Rows from block 2, named by matrix and row number. Rows with one number belong to one neuron. Each number is 200 + 20 x the weight over the matrix's rms, rounded and kept within 0 to 999. All counts start at 0.
# u: gMLP up (value half) (model.blocks.2.mixer.u.weight, 336x256), inputs 64-127
# v: gMLP up (gate half) (model.blocks.2.mixer.v.weight, 336x256), inputs 64-127
# out: gMLP down (model.blocks.2.mixer.out.weight, 256x336, transposed), outputs 64-127
u.20,200,172,245,200,185,200,165,200,200,200,200,200,160,243,200,200,200,200,200,190,200,217,200,200,200,200,200,200,200,236,223,200,235,200,200,140,258,193,185,163,200,200,200,200,200,200,200,186,212,142,200,178,200,260,200,200,200,249,243,200,200,200,200,200
v.20,200,200,200,200,200,200,200,200,200,200,167,200,250,200,200,200,200,200,200,200,175,174,200,200,200,200,261,249,162,200,200,200,200,200,239,200,200,200,200,161,216,200,200,191,200,200,138,200,200,200,200,165,200,200,220,169,153,228,200,200,200,200,200,200
out.20,200,200,176,218,200,200,176,200,200,200,200,200,200,200,159,200,200,231,200,200,200,191,200,200,200,200,177,220,200,200,166,168,200,154,200,200,200,185,200,236,200,151,200,200,200,161,200,200,200,232,200,200,200,200,200,166,213,165,130,154,171,200,200,164
u.21,200,200,200,200,200,200,251,177,169,156,200,200,200,200,200,200,200,200,200,169,200,200,221,200,200,200,200,200,200,229,200,200,200,200,200,222,218,200,200,241,151,200,200,190,200,164,204,200,200,200,218,235,236,200,200,200,200,166,200,200,200,200,181,256
v.21,200,200,235,221,200,200,200,200,237,200,168,243,200,200,200,200,168,200,200,196,200,177,200,158,172,200,200,200,200,251,167,200,200,175,200,222,177,175,200,200,200,175,200,200,251,200,166,200,200,200,200,200,200,200,200,200,240,200,200,200,229,200,248,200
out.21,239,200,200,200,200,200,200,260,200,200,171,243,200,200,200,200,250,200,200,200,200,149,200,200,226,200,228,161,234,200,230,200,200,200,164,200,200,238,275,226,200,144,200,200,200,200,200,184,172,200,200,200,250,200,200,200,200,200,181,200,200,148,200,200
u.22,182,200,200,146,200,200,200,200,183,200,232,200,200,200,200,200,200,200,152,200,177,200,200,200,200,200,200,157,200,200,193,200,200,200,200,200,200,200,200,200,200,200,200,188,200,200,200,200,200,200,200,200,200,230,200,200,200,200,200,200,200,200,172,245
v.22,228,200,200,200,200,200,200,200,200,200,223,200,241,150,200,158,222,264,200,200,200,157,168,200,225,200,200,200,200,200,200,238,200,219,168,200,200,163,181,200,200,200,200,200,157,200,200,200,233,252,200,200,200,200,200,200,181,182,200,166,200,200,200,200
out.22,200,200,200,200,200,200,255,222,188,167,211,200,273,200,192,200,223,200,200,200,254,200,136,200,200,200,200,200,200,168,200,200,200,224,200,200,136,178,200,200,200,200,200,200,200,200,200,200,230,200,200,200,200,200,159,200,200,200,200,200,200,224,200,200
u.23,200,172,200,200,229,200,200,200,200,200,200,200,200,179,200,200,200,229,200,222,200,200,200,252,200,200,200,220,200,200,200,200,200,200,200,200,200,263,200,164,200,227,234,244,200,197,160,200,200,200,200,200,200,182,200,270,150,200,200,214,200,200,200,142
v.23,200,200,214,200,200,200,200,200,200,200,200,200,200,165,227,200,200,200,200,200,200,234,200,200,200,229,200,200,200,200,200,200,222,200,164,140,200,200,200,232,216,200,235,200,200,231,200,200,200,200,200,200,200,200,215,200,200,200,183,200,200,200,200,200
out.23,200,181,148,200,200,200,200,200,228,200,161,200,200,160,232,200,200,200,200,200,252,233,200,200,236,200,200,200,221,200,159,178,200,247,200,200,176,200,200,200,200,218,200,203,200,200,200,182,200,200,200,200,224,200,200,200,237,200,181,200,200,200,242,200
u.24,222,200,228,200,157,200,200,143,200,200,200,200,200,200,219,200,200,246,174,200,200,200,200,216,177,200,200,170,178,174,200,200,223,200,158,174,200,243,200,140,200,200,200,200,200,200,200,176,200,200,177,226,200,200,200,200,200,247,200,200,200,200,200,144
v.24,200,200,200,200,150,200,242,200,200,164,200,152,200,200,200,237,200,200,221,255,161,145,184,126,200,250,200,200,200,200,200,200,200,251,200,200,194,202,200,200,200,200,200,200,200,200,200,183,200,200,200,200,232,235,200,159,200,200,200,200,200,200,170,143
out.24,200,200,200,200,200,200,256,200,200,200,200,135,200,200,160,226,180,200,200,200,200,200,200,200,200,155,200,200,200,200,173,200,200,200,252,245,200,186,200,200,200,200,176,200,242,200,200,169,139,162,207,164,200,200,148,200,200,200,156,200,200,200,228,181
u.25,200,200,200,200,200,236,200,200,200,200,245,200,200,181,200,200,174,200,200,200,200,182,192,200,200,200,244,200,200,216,200,200,166,224,219,200,200,200,200,200,200,224,170,200,200,178,200,182,200,200,200,200,240,200,200,200,234,215,149,200,200,175,200,200
v.25,200,234,200,200,200,200,200,200,200,200,200,200,200,200,200,200,200,200,158,200,200,235,212,200,239,200,200,218,200,200,200,200,200,216,200,200,200,200,200,224,200,200,169,174,200,200,219,200,200,186,200,200,200,175,200,200,200,200,200,200,216,174,200,200
out.25,200,164,200,200,200,148,200,200,200,161,200,200,200,255,222,200,235,214,200,200,200,200,220,200,200,225,200,200,211,200,200,200,200,200,200,200,200,200,242,226,200,154,200,200,200,200,238,200,200,200,173,225,200,223,229,172,158,200,200,171,200,200,200,255
u.26,171,225,123,200,200,200,200,200,237,200,157,200,200,149,151,200,200,218,187,200,200,200,200,200,200,200,200,163,200,251,175,200,156,200,200,200,200,200,200,178,200,232,200,200,235,200,200,247,200,200,200,200,244,179,200,200,228,237,179,150,200,200,200,200
v.26,200,200,177,200,200,200,200,175,231,200,221,145,200,200,200,230,200,200,159,200,220,174,200,200,225,200,200,200,200,241,200,200,200,246,176,200,200,200,200,200,200,200,200,200,200,200,200,177,200,200,200,200,200,200,193,200,200,173,166,200,200,200,200,200
out.26,200,200,200,174,270,200,200,200,200,170,256,200,200,200,200,200,200,200,200,200,200,200,200,187,129,141,200,200,200,216,200,200,200,200,200,167,200,169,200,200,200,222,200,200,200,232,200,200,200,200,169,200,153,200,200,200,200,200,200,200,235,200,200,200
u.27,200,200,200,240,200,200,200,200,200,200,200,232,165,200,226,231,220,200,200,200,200,224,200,200,166,200,200,200,200,200,200,200,200,165,200,200,200,200,200,200,200,200,200,200,200,220,200,200,179,117,200,162,200,200,200,265,200,231,200,155,185,168,200,191
v.27,126,200,200,200,200,200,200,174,168,200,165,231,200,161,200,200,200,200,200,200,200,200,200,171,200,200,200,200,200,200,239,200,200,235,200,265,200,200,200,200,200,200,200,200,200,200,171,200,200,237,200,217,183,200,200,250,200,200,200,244,200,226,200,200
out.27,200,200,200,200,200,264,200,141,200,187,200,200,200,200,200,200,165,236,271,200,200,200,200,231,200,200,176,200,200,200,200,200,200,157,200,200,200,200,200,240,200,181,200,200,200,142,200,200,200,200,200,200,200,200,200,200,200,200,200,200,200,200,228,200
u.28,174,200,250,200,200,200,200,200,232,200,223,200,125,200,200,200,200,200,200,233,200,248,200,200,228,200,167,239,237,200,200,200,200,200,200,242,200,200,200,200,231,200,200,200,218,200,176,200,200,200,200,200,249,200,163,200,200,256,166,200,200,189,200,200
v.28,200,220,200,200,248,200,200,200,231,200,200,200,200,200,200,200,176,200,200,200,200,200,200,200,200,200,200,175,200,200,229,200,200,200,200,200,200,200,200,200,220,154,200,200,200,153,240,200,200,200,169,200,158,200,200,200,188,200,200,200,234,149,200,200
out.28,200,200,200,235,164,222,227,200,200,200,176,200,227,175,200,173,200,200,274,200,200,200,200,200,132,200,200,274,200,200,200,175,200,200,200,200,200,236,200,200,143,200,232,231,200,200,200,159,200,200,200,200,200,200,200,200,183,209,200,200,200,200,200,200
u.29,200,200,183,245,200,200,161,200,200,200,200,200,175,200,200,226,169,200,200,180,200,200,231,241,200,200,200,158,200,200,140,200,200,169,136,200,200,200,258,200,200,200,200,200,161,200,200,200,200,200,200,200,200,200,200,222,172,200,200,200,200,200,200,200
v.29,200,200,219,200,200,200,271,200,200,200,200,200,200,242,200,200,233,200,200,200,169,200,200,200,200,200,200,200,200,230,200,141,200,159,234,200,200,200,200,200,200,200,200,200,200,200,168,156,200,219,200,251,200,200,200,189,200,180,200,200,227,200,200,230
out.29,200,200,200,200,161,200,230,200,162,156,200,200,137,200,228,156,200,200,143,200,200,241,244,200,200,200,200,236,200,166,171,200,200,162,171,200,151,200,181,200,200,251,223,200,200,189,200,248,200,200,200,200,189,200,123,200,200,200,200,200,200,200,248,170
u.30,200,163,200,200,227,200,200,200,200,200,200,200,200,148,200,200,200,200,200,178,200,242,200,234,232,200,200,200,165,200,200,200,200,200,200,200,200,157,158,200,220,200,200,200,200,200,200,200,200,200,200,147,168,146,200,224,170,200,200,241,240,200,200,254
v.30,200,200,200,200,245,262,200,200,200,200,200,200,173,200,245,179,200,156,212,200,200,200,224,200,160,226,185,219,200,200,200,200,200,200,230,200,200,200,200,151,174,190,200,259,273,170,165,200,167,198,200,232,165,200,256,200,200,200,200,179,200,226,200,200
out.30,236,200,154,200,200,200,200,238,173,200,200,200,200,200,200,200,232,200,175,200,200,166,200,200,200,240,200,175,200,200,200,174,200,200,200,200,269,215,157,200,241,200,200,240,200,200,200,232,200,200,200,200,200,200,200,200,200,200,160,200,260,200,200,200
u.31,200,179,200,200,225,200,200,200,200,200,200,200,200,207,254,200,200,200,200,155,200,162,200,249,165,200,200,200,220,268,200,200,162,200,200,200,200,200,200,217,200,200,200,251,139,217,200,200,195,200,182,200,200,200,200,200,200,251,200,200,131,200,154,200
v.31,200,268,200,200,200,229,200,200,200,200,177,200,200,141,200,174,163,200,174,200,200,173,179,200,200,200,180,164,200,200,200,200,200,200,200,225,200,200,200,200,200,200,200,200,200,200,200,221,200,200,282,242,129,233,200,230,221,200,154,200,232,185,200,200
out.31,178,200,207,232,200,228,200,254,200,200,200,145,216,200,200,200,200,200,200,200,183,200,151,175,177,244,200,123,200,249,134,200,200,200,200,200,200,200,200,200,200,200,146,200,200,200,200,200,147,229,228,200,200,200,151,183,200,235,200,200,200,182,200,200
u.32,180,200,200,200,162,200,164,200,200,183,233,200,313,200,200,200,200,200,200,200,200,200,200,200,243,170,200,200,200,200,168,200,200,200,137,200,200,223,200,172,200,200,200,156,200,200,230,238,200,200,200,200,200,200,168,158,239,171,161,169,254,172,200,160
v.32,200,180,200,169,223,200,200,200,219,200,200,183,200,200,220,200,200,200,220,200,141,200,167,175,177,200,200,248,260,200,200,200,214,200,200,147,200,143,160,200,200,200,200,200,200,175,200,200,200,172,200,227,200,167,220,200,145,200,200,200,200,178,200,157
out.32,200,200,200,178,215,200,200,200,200,200,200,200,242,200,200,200,170,200,200,235,200,200,200,200,200,182,234,200,171,200,162,200,200,200,200,173,200,200,200,200,200,200,221,200,200,223,200,200,200,200,170,200,200,200,158,200,178,200,181,200,200,170,200,200
u.33,200,249,200,200,200,200,200,249,140,200,200,200,200,200,173,220,200,145,200,200,200,200,200,200,200,200,200,200,200,200,200,176,200,200,200,200,200,157,158,200,232,200,200,200,213,200,200,200,200,204,236,249,200,200,200,200,257,139,159,214,226,200,222,200
v.33,200,200,200,237,200,200,200,200,218,228,200,200,170,200,231,145,200,200,265,237,200,200,200,200,200,200,200,200,169,264,200,259,168,200,218,200,245,231,200,200,200,237,200,200,239,200,200,238,200,168,200,245,170,200,189,200,200,200,189,148,200,200,200,138
out.33,200,200,200,200,154,200,224,219,200,168,200,185,200,268,200,200,185,200,168,239,200,200,200,156,223,200,238,166,165,174,185,200,200,200,145,167,200,200,200,252,200,200,200,200,200,200,200,200,173,200,200,200,157,164,200,200,231,200,216,200,200,206,200,200
u.34,200,200,200,247,189,200,215,200,200,200,223,200,184,171,165,200,200,160,200,200,200,200,200,178,200,229,200,200,185,200,200,200,200,200,200,173,200,161,200,156,200,200,200,200,200,167,200,222,200,200,200,233,200,200,210,200,200,196,200,200,200,200,224,200
v.34,153,200,200,200,200,200,246,200,200,200,200,221,200,200,200,221,200,233,200,231,237,200,200,200,172,200,200,200,200,200,221,200,200,169,200,200,232,200,200,200,165,177,200,200,182,200,200,220,200,183,214,237,200,200,166,200,200,200,231,219,247,168,220,200
out.34,200,200,200,200,200,200,200,200,213,200,200,168,200,200,200,200,200,200,200,200,200,200,200,200,200,200,200,200,192,200,200,200,200,160,200,200,222,200,200,223,200,200,200,250,200,200,177,186,200,200,200,229,200,200,200,200,244,200,200,237,200,200,162,191
u.35,200,160,200,200,200,200,159,181,200,200,200,200,164,200,200,200,200,174,200,200,233,200,182,154,240,233,200,200,167,240,193,200,200,200,200,227,161,200,241,217,200,200,200,161,200,200,200,200,200,200,200,200,178,200,200,200,200,200,222,173,200,200,200,200
v.35,200,164,170,200,200,200,200,200,200,176,200,200,200,150,200,200,200,214,200,152,200,164,200,200,200,200,200,200,173,200,200,200,200,200,200,167,200,200,200,200,238,200,200,200,200,214,224,200,200,200,232,200,200,200,185,200,200,200,200,244,200,200,200,200
out.35,220,200,200,200,200,200,200,220,200,200,268,200,245,167,234,200,228,215,243,200,200,200,200,200,200,200,235,225,200,166,200,230,200,175,224,200,200,179,200,200,200,200,200,178,200,200,200,200,200,220,200,200,200,200,200,200,200,200,200,200,200,200,200,200
u.36,200,200,189,200,200,200,200,200,200,200,200,200,200,200,200,200,200,200,200,200,200,200,183,200,200,200,200,200,200,200,200,200,200,200,165,200,200,200,200,200,200,200,200,200,200,200,225,200,200,200,184,234,200,200,200,200,200,200,200,200,200,200,200,200
v.36,200,200,200,200,232,200,200,200,200,176,251,188,200,200,200,200,200,200,200,200,200,200,200,200,200,200,200,200,200,200,176,176,181,253,221,200,200,200,219,200,231,226,200,200,200,200,189,200,200,200,200,200,200,200,200,200,200,200,200,220,200,237,235,200
out.36,200,179,241,200,223,200,200,230,200,200,200,200,200,170,238,200,200,200,200,200,200,200,200,200,179,200,183,200,200,186,200,200,200,200,225,200,200,200,200,200,200,200,200,200,200,200,200,200,200,200,200,200,240,200,244,200,175,200,200,143,251,241,245,200
u.37,200,164,200,200,238,200,200,200,200,200,200,200,246,200,200,200,130,200,200,200,200,200,179,200,178,200,200,217,200,236,200,227,200,211,219,135,200,200,200,200,200,200,200,182,200,200,159,216,174,200,176,200,228,200,200,200,200,200,200,200,200,200,173,200
v.37,200,200,182,200,173,170,200,200,200,200,182,200,246,200,200,153,200,200,200,200,200,200,200,200,200,200,200,172,200,200,200,200,200,200,200,200,200,200,200,200,200,200,200,180,233,238,200,200,170,200,200,200,171,200,200,200,191,200,200,200,165,200,200,200
out.37,181,200,200,200,200,200,200,200,200,200,200,200,200,200,200,200,200,232,200,211,200,200,200,163,200,171,216,166,231,172,200,200,200,200,200,200,200,200,200,189,200,200,200,200,227,200,200,229,200,237,165,177,182,200,200,200,200,200,200,200,172,200,200,200
u.38,162,200,200,200,200,200,200,220,200,200,200,200,200,200,200,184,140,200,200,200,189,200,200,200,200,249,200,178,200,200,200,200,200,200,241,200,200,200,179,151,200,247,174,181,200,200,225,200,200,200,200,200,200,200,172,200,200,200,173,210,200,129,200,157
v.38,200,180,176,200,162,200,200,177,200,243,200,216,200,200,179,200,200,200,200,200,200,200,173,200,225,200,200,200,200,200,200,200,200,220,200,200,233,200,200,200,200,200,200,200,189,200,224,200,200,224,200,180,200,200,261,176,200,200,200,200,200,200,200,200
out.38,200,200,228,200,200,200,169,200,200,228,200,200,200,200,164,200,200,176,200,200,200,179,158,200,200,200,200,200,200,200,171,148,200,200,200,200,236,169,200,200,200,200,246,191,200,200,200,200,200,200,200,200,200,200,239,226,200,187,200,200,200,200,200,200
u.39,200,185,168,200,200,241,200,200,200,209,200,200,200,243,245,242,271,200,176,200,200,200,172,239,200,200,200,252,200,200,177,135,193,164,200,138,200,200,263,154,147,200,200,232,200,279,200,200,200,200,203,200,140,200,191,200,200,200,200,171,243,200,176,200
v.39,200,200,252,200,200,269,162,200,214,232,200,200,200,223,200,172,200,200,200,200,200,200,200,243,200,154,156,200,200,200,185,200,214,200,200,259,170,200,298,166,214,182,200,200,189,200,213,200,200,200,225,200,200,173,236,200,200,200,168,200,200,200,222,200
out.39,200,183,200,200,237,237,200,173,183,200,200,200,210,200,200,200,200,200,200,209,200,200,200,200,200,200,200,200,200,200,186,200,200,237,241,162,200,200,200,240,162,200,200,200,200,200,200,200,219,200,200,200,120,200,239,200,200,177,226,193,233,200,200,200
u.40,245,200,200,200,200,200,200,200,200,179,200,200,200,200,183,200,200,231,225,200,200,159,200,200,200,200,200,165,200,200,241,200,200,200,200,235,200,200,200,298,200,200,200,236,226,200,185,200,182,172,176,200,200,200,200,156,137,200,200,200,200,141,200,169
v.40,232,200,154,165,231,229,246,200,200,200,200,200,200,200,200,227,158,200,200,200,177,200,200,165,200,200,200,219,200,200,165,200,200,161,200,200,200,200,200,200,189,200,179,110,200,200,167,200,172,161,215,215,200,200,227,200,200,200,174,200,200,238,200,215
out.40,221,200,200,232,225,200,200,200,200,200,200,200,185,200,200,200,200,182,200,200,200,200,171,200,174,200,149,200,200,200,147,200,160,200,200,169,200,200,200,200,173,200,200,200,200,200,187,135,200,233,200,200,200,200,200,200,200,200,200,200,200,200,200,200
u.41,200,200,172,200,177,200,200,214,200,251,200,200,200,154,158,164,236,160,200,200,200,200,200,200,200,200,200,200,279,200,228,217,200,200,228,232,200,200,200,200,200,171,250,200,200,200,200,200,200,270,236,200,173,200,200,200,200,200,200,200,200,185,153,239
v.41,200,200,200,200,200,200,200,184,174,237,200,200,200,200,200,180,200,200,200,200,200,200,200,200,170,161,200,178,200,200,169,200,166,200,200,200,200,268,188,200,200,200,200,200,177,167,200,245,200,166,200,200,185,216,220,200,200,200,200,200,200,200,200,200
out.41,171,200,200,200,240,200,200,200,184,153,200,200,200,246,143,200,220,200,200,200,200,200,200,200,228,200,200,200,170,200,200,200,200,230,200,168,200,200,200,200,230,167,254,200,215,200,200,200,227,200,191,200,200,175,200,200,129,200,154,200,200,200,200,200
u.42,224,200,168,200,200,200,200,200,200,200,200,200,200,200,148,169,212,200,200,200,165,200,200,200,161,163,200,185,200,157,200,200,200,200,146,153,200,200,155,200,228,200,200,200,200,241,217,200,141,176,146,200,270,234,200,200,233,200,226,200,200,200,200,248
v.42,200,155,172,200,160,200,223,169,200,168,200,200,220,252,200,226,200,200,221,227,200,200,200,200,200,219,200,200,200,164,200,200,200,200,169,200,200,219,224,200,182,200,223,200,200,140,139,194,172,238,200,184,200,200,225,200,200,200,200,200,200,200,238,200
out.42,200,221,224,200,173,200,250,155,200,226,139,167,200,200,238,238,216,233,200,176,200,200,200,200,200,219,200,200,200,176,200,233,183,200,200,200,200,215,200,200,247,200,200,200,200,200,200,200,200,171,155,200,200,200,200,200,200,200,165,150,200,200,181,200
u.43,200,200,200,200,200,224,233,200,200,200,200,200,200,200,220,200,200,200,200,200,200,176,200,200,218,157,170,195,200,200,200,200,200,200,200,237,200,245,156,200,200,200,200,200,200,200,200,182,170,174,200,229,250,190,200,200,200,200,200,200,200,200,200,200
v.43,164,200,159,200,200,149,200,200,200,200,160,200,200,224,177,200,200,200,200,200,254,200,225,219,200,200,234,200,169,227,200,200,147,279,200,200,200,200,236,200,218,200,243,200,200,169,174,200,200,200,215,187,200,232,178,211,149,200,200,200,200,200,200,228
out.43,200,200,200,200,173,200,231,200,200,200,200,200,225,200,200,200,200,200,200,200,200,200,200,200,200,200,246,200,200,259,155,200,200,241,200,200,200,200,226,200,200,200,200,200,200,183,200,164,200,233,200,253,182,200,200,200,154,200,200,200,179,200,200,200
u.44,200,200,245,200,200,200,200,167,241,200,141,200,200,200,252,200,244,200,200,200,200,244,183,200,200,200,245,164,148,200,200,200,187,200,229,200,200,200,162,200,200,172,221,200,237,200,167,200,200,243,226,200,200,200,200,177,200,200,229,200,200,200,179,164
v.44,200,200,200,229,200,200,200,237,200,200,200,189,229,223,200,200,188,200,223,172,200,166,200,200,221,200,200,200,170,200,200,185,200,200,200,200,200,200,200,200,200,200,200,161,200,200,200,200,200,200,200,246,200,200,218,242,200,224,200,200,200,251,200,200
out.44,200,274,239,200,185,200,200,225,150,200,200,200,231,200,200,200,200,182,200,200,200,200,200,172,227,200,162,200,200,200,200,200,200,200,200,200,200,164,179,200,200,234,200,200,227,240,200,200,227,200,162,181,200,200,223,222,200,176,145,237,200,151,200,200
u.45,200,200,200,227,188,200,200,200,200,200,200,200,200,167,218,224,200,200,200,182,200,200,200,232,200,200,200,200,172,200,200,200,200,200,200,200,200,200,200,200,200,200,233,200,200,200,200,200,185,200,200,200,200,200,200,234,187,200,200,200,200,200,200,169
v.45,200,181,161,200,200,200,200,179,200,217,200,200,200,253,160,223,167,200,200,200,200,200,200,200,157,200,200,179,176,200,200,233,200,143,172,175,200,200,200,200,243,200,200,179,200,174,200,200,151,200,169,200,200,200,235,231,200,200,200,200,200,200,200,200
out.45,200,200,200,193,200,177,221,200,200,200,200,200,200,200,200,200,168,200,200,200,200,200,200,200,200,200,222,200,200,200,178,243,200,200,200,200,200,200,154,200,200,200,200,200,200,222,200,200,200,200,170,200,200,200,200,147,200,200,200,200,240,200,200,200
u.46,200,200,200,200,200,200,219,200,200,184,200,170,200,174,154,157,200,240,183,200,200,200,200,200,227,200,200,200,184,200,200,200,200,175,220,200,176,200,200,244,200,200,230,180,221,200,200,161,200,245,200,200,169,200,200,200,200,200,200,200,200,221,200,200
v.46,200,200,200,200,200,200,200,200,200,200,200,200,200,200,200,218,228,200,200,200,200,200,183,200,200,200,200,200,200,200,178,238,200,200,200,177,164,200,200,200,200,250,200,223,236,200,200,223,200,200,200,177,200,236,200,227,184,200,200,200,185,248,200,200
out.46,200,200,200,221,200,241,200,200,254,200,200,200,200,200,200,173,200,200,253,200,200,200,200,200,226,227,200,200,246,200,200,200,200,200,200,153,200,200,200,200,200,164,200,251,200,225,184,200,200,200,200,252,169,200,161,246,200,200,200,163,182,200,200,200
u.47,200,200,173,236,200,200,242,240,200,200,152,200,200,200,215,200,200,176,200,173,200,200,200,200,200,200,200,200,234,200,174,200,200,188,200,170,187,236,200,200,200,200,200,200,200,192,232,200,200,200,200,247,200,151,200,148,200,200,144,200,200,179,200,226
v.47,200,200,200,200,200,200,200,200,173,200,224,200,200,200,200,200,200,200,200,200,174,200,200,200,156,195,200,200,200,200,229,200,200,222,200,200,200,200,200,200,178,200,200,200,200,200,240,200,200,200,200,174,200,210,242,183,200,234,200,170,200,200,200,229
out.47,210,200,200,255,178,200,200,200,200,200,200,162,200,200,200,200,173,200,200,216,200,200,193,200,194,164,200,173,200,200,254,200,200,172,200,200,200,200,200,200,135,200,173,248,242,241,200,200,200,165,200,258,185,156,200,200,200,200,174,200,150,200,200,180
u.49,229,200,200,200,200,200,200,200,200,200,200,200,200,136,155,200,200,152,200,200,183,200,183,248,200,174,259,180,173,200,200,264,200,200,200,134,200,200,200,200,200,200,177,200,200,200,200,281,175,141,200,215,265,200,181,200,224,200,231,200,200,200,230,200
v.49,200,200,175,200,200,239,200,200,200,200,231,238,200,200,232,280,200,252,200,200,200,200,200,229,187,200,200,200,200,205,160,221,200,235,200,200,239,252,200,167,200,200,200,200,200,200,177,200,179,231,225,200,171,237,200,190,200,200,200,200,261,200,200,200
out.49,170,200,200,237,200,229,220,182,141,200,200,200,154,200,200,182,200,241,256,200,258,147,200,200,246,200,200,200,172,200,200,210,200,200,200,200,200,149,220,200,200,200,182,200,200,200,174,243,200,247,175,200,226,200,200,200,200,175,200,200,200,200,228,238
u.50,200,200,200,200,200,200,200,177,200,200,200,200,200,228,251,200,200,200,200,200,200,200,213,200,200,200,200,200,181,200,200,200,200,200,200,200,200,200,200,173,200,177,187,200,173,200,200,200,200,200,247,200,200,170,157,200,225,200,200,200,200,200,200,200
v.50,200,200,133,200,175,200,200,200,200,227,200,200,200,200,200,166,187,200,200,231,200,200,200,200,207,180,200,200,200,200,200,162,200,180,237,200,227,181,200,200,148,200,200,200,200,200,200,200,200,200,200,200,164,200,200,200,200,203,235,200,183,170,200,200
out.50,216,200,170,174,200,157,245,200,200,200,155,200,200,200,200,200,200,200,200,200,200,200,200,200,200,171,200,174,179,235,200,200,200,200,200,146,200,200,200,200,173,200,250,200,200,200,200,180,227,200,200,200,200,232,200,200,259,174,200,155,200,200,200,200
u.51,200,200,200,200,216,200,200,200,200,200,200,200,200,137,175,214,200,200,164,200,200,200,200,200,200,200,200,200,200,200,177,200,163,200,200,200,200,200,200,200,165,200,238,200,200,200,200,200,168,239,200,200,200,160,200,256,200,219,200,200,200,144,200,200
v.51,200,200,170,200,200,200,178,200,200,200,200,200,200,251,200,168,200,200,200,200,200,200,200,200,200,200,200,200,200,200,156,173,200,217,148,239,200,227,187,243,200,200,200,200,200,220,200,200,200,200,252,200,200,200,176,200,200,200,169,200,200,233,200,200
out.51,200,200,250,200,200,186,215,238,234,200,223,200,200,200,200,200,200,200,200,200,225,200,200,200,200,221,200,200,163,200,200,200,200,200,234,209,146,200,200,200,200,179,178,200,200,200,207,200,200,200,176,200,200,128,165,232,216,200,164,200,200,200,256,200
u.52,200,200,177,200,231,200,200,227,200,200,251,200,182,200,200,169,228,178,250,200,200,222,215,200,200,200,251,200,200,200,200,200,200,200,200,200,200,200,200,200,154,200,200,200,200,200,200,200,200,232,200,200,235,213,200,200,173,161,139,200,200,200,165,200
v.52,200,168,200,200,200,149,200,200,200,256,200,200,242,200,200,200,200,200,200,200,200,235,200,213,200,233,200,200,200,200,145,200,188,200,200,200,200,200,200,200,200,243,221,200,183,200,200,200,238,200,200,200,200,200,239,233,200,228,200,211,200,200,200,200
out.52,200,157,200,200,200,229,241,282,200,200,200,200,164,200,237,200,260,217,200,200,200,178,214,200,200,200,200,186,213,200,200,200,200,189,138,168,151,200,200,200,200,153,239,200,200,200,200,221,200,251,200,200,191,200,200,200,200,262,200,171,221,200,200,163
u.53,200,157,214,200,219,200,200,200,169,200,233,200,185,161,251,200,155,179,247,200,200,200,200,200,200,200,200,173,152,200,200,200,200,200,227,200,200,200,200,200,161,200,200,200,200,200,232,200,200,200,224,200,200,225,156,200,200,200,200,254,194,200,200,200
v.53,200,200,200,200,200,200,200,200,200,200,200,200,200,200,200,200,200,188,200,164,170,200,200,200,200,168,200,264,200,200,200,243,200,235,200,200,164,200,200,200,200,200,200,200,200,212,200,172,200,200,200,200,164,200,174,200,200,200,200,200,145,200,200,167
out.53,149,200,200,222,200,200,200,200,226,200,200,200,200,200,200,200,242,228,200,200,200,200,200,200,200,200,200,200,167,200,200,200,135,232,200,200,200,211,200,185,200,200,200,200,122,200,164,200,200,200,200,200,200,200,200,200,157,200,251,153,200,200,200,200
u.54,191,200,200,178,219,200,226,200,166,200,200,200,200,200,200,231,200,200,200,200,200,246,200,200,216,200,200,200,200,168,200,200,200,200,170,208,222,161,200,200,200,234,200,200,200,200,173,200,200,154,200,200,200,200,167,200,200,200,200,200,200,200,149,200
v.54,157,200,200,200,200,200,200,147,200,175,190,200,200,200,242,200,244,186,223,168,200,200,200,200,200,158,200,200,200,200,236,200,200,226,200,200,200,200,200,200,200,200,224,200,200,200,200,200,200,168,200,200,200,227,200,200,200,200,200,200,200,155,200,200
out.54,200,200,200,250,175,200,200,170,200,200,200,210,200,200,200,156,200,200,177,200,200,200,200,200,200,152,200,200,227,250,234,216,200,200,200,200,175,200,200,146,200,200,233,200,200,226,200,165,233,209,200,200,200,200,200,177,200,200,200,200,200,200,230,200
u.55,200,200,200,178,222,143,190,137,241,200,200,200,200,200,200,200,200,200,178,200,200,200,200,200,200,223,200,200,225,200,200,200,200,200,229,200,200,248,200,200,239,200,200,200,200,200,200,200,200,176,226,206,200,200,200,200,200,200,153,200,167,200,127,200
v.55,200,153,200,200,173,200,200,200,200,200,200,163,229,200,200,197,200,200,200,163,168,200,158,234,200,166,200,200,200,200,200,200,200,200,200,164,200,200,200,200,200,200,242,200,200,159,200,217,200,200,200,216,200,166,200,200,200,238,142,200,200,200,210,200
out.55,200,171,200,200,200,251,200,260,200,200,200,200,249,200,200,154,200,200,200,150,200,246,200,200,172,200,200,200,200,148,200,200,200,228,200,200,229,200,236,200,172,200,200,200,200,200,200,200,224,200,200,261,200,200,200,200,200,200,200,200,200,146,200,200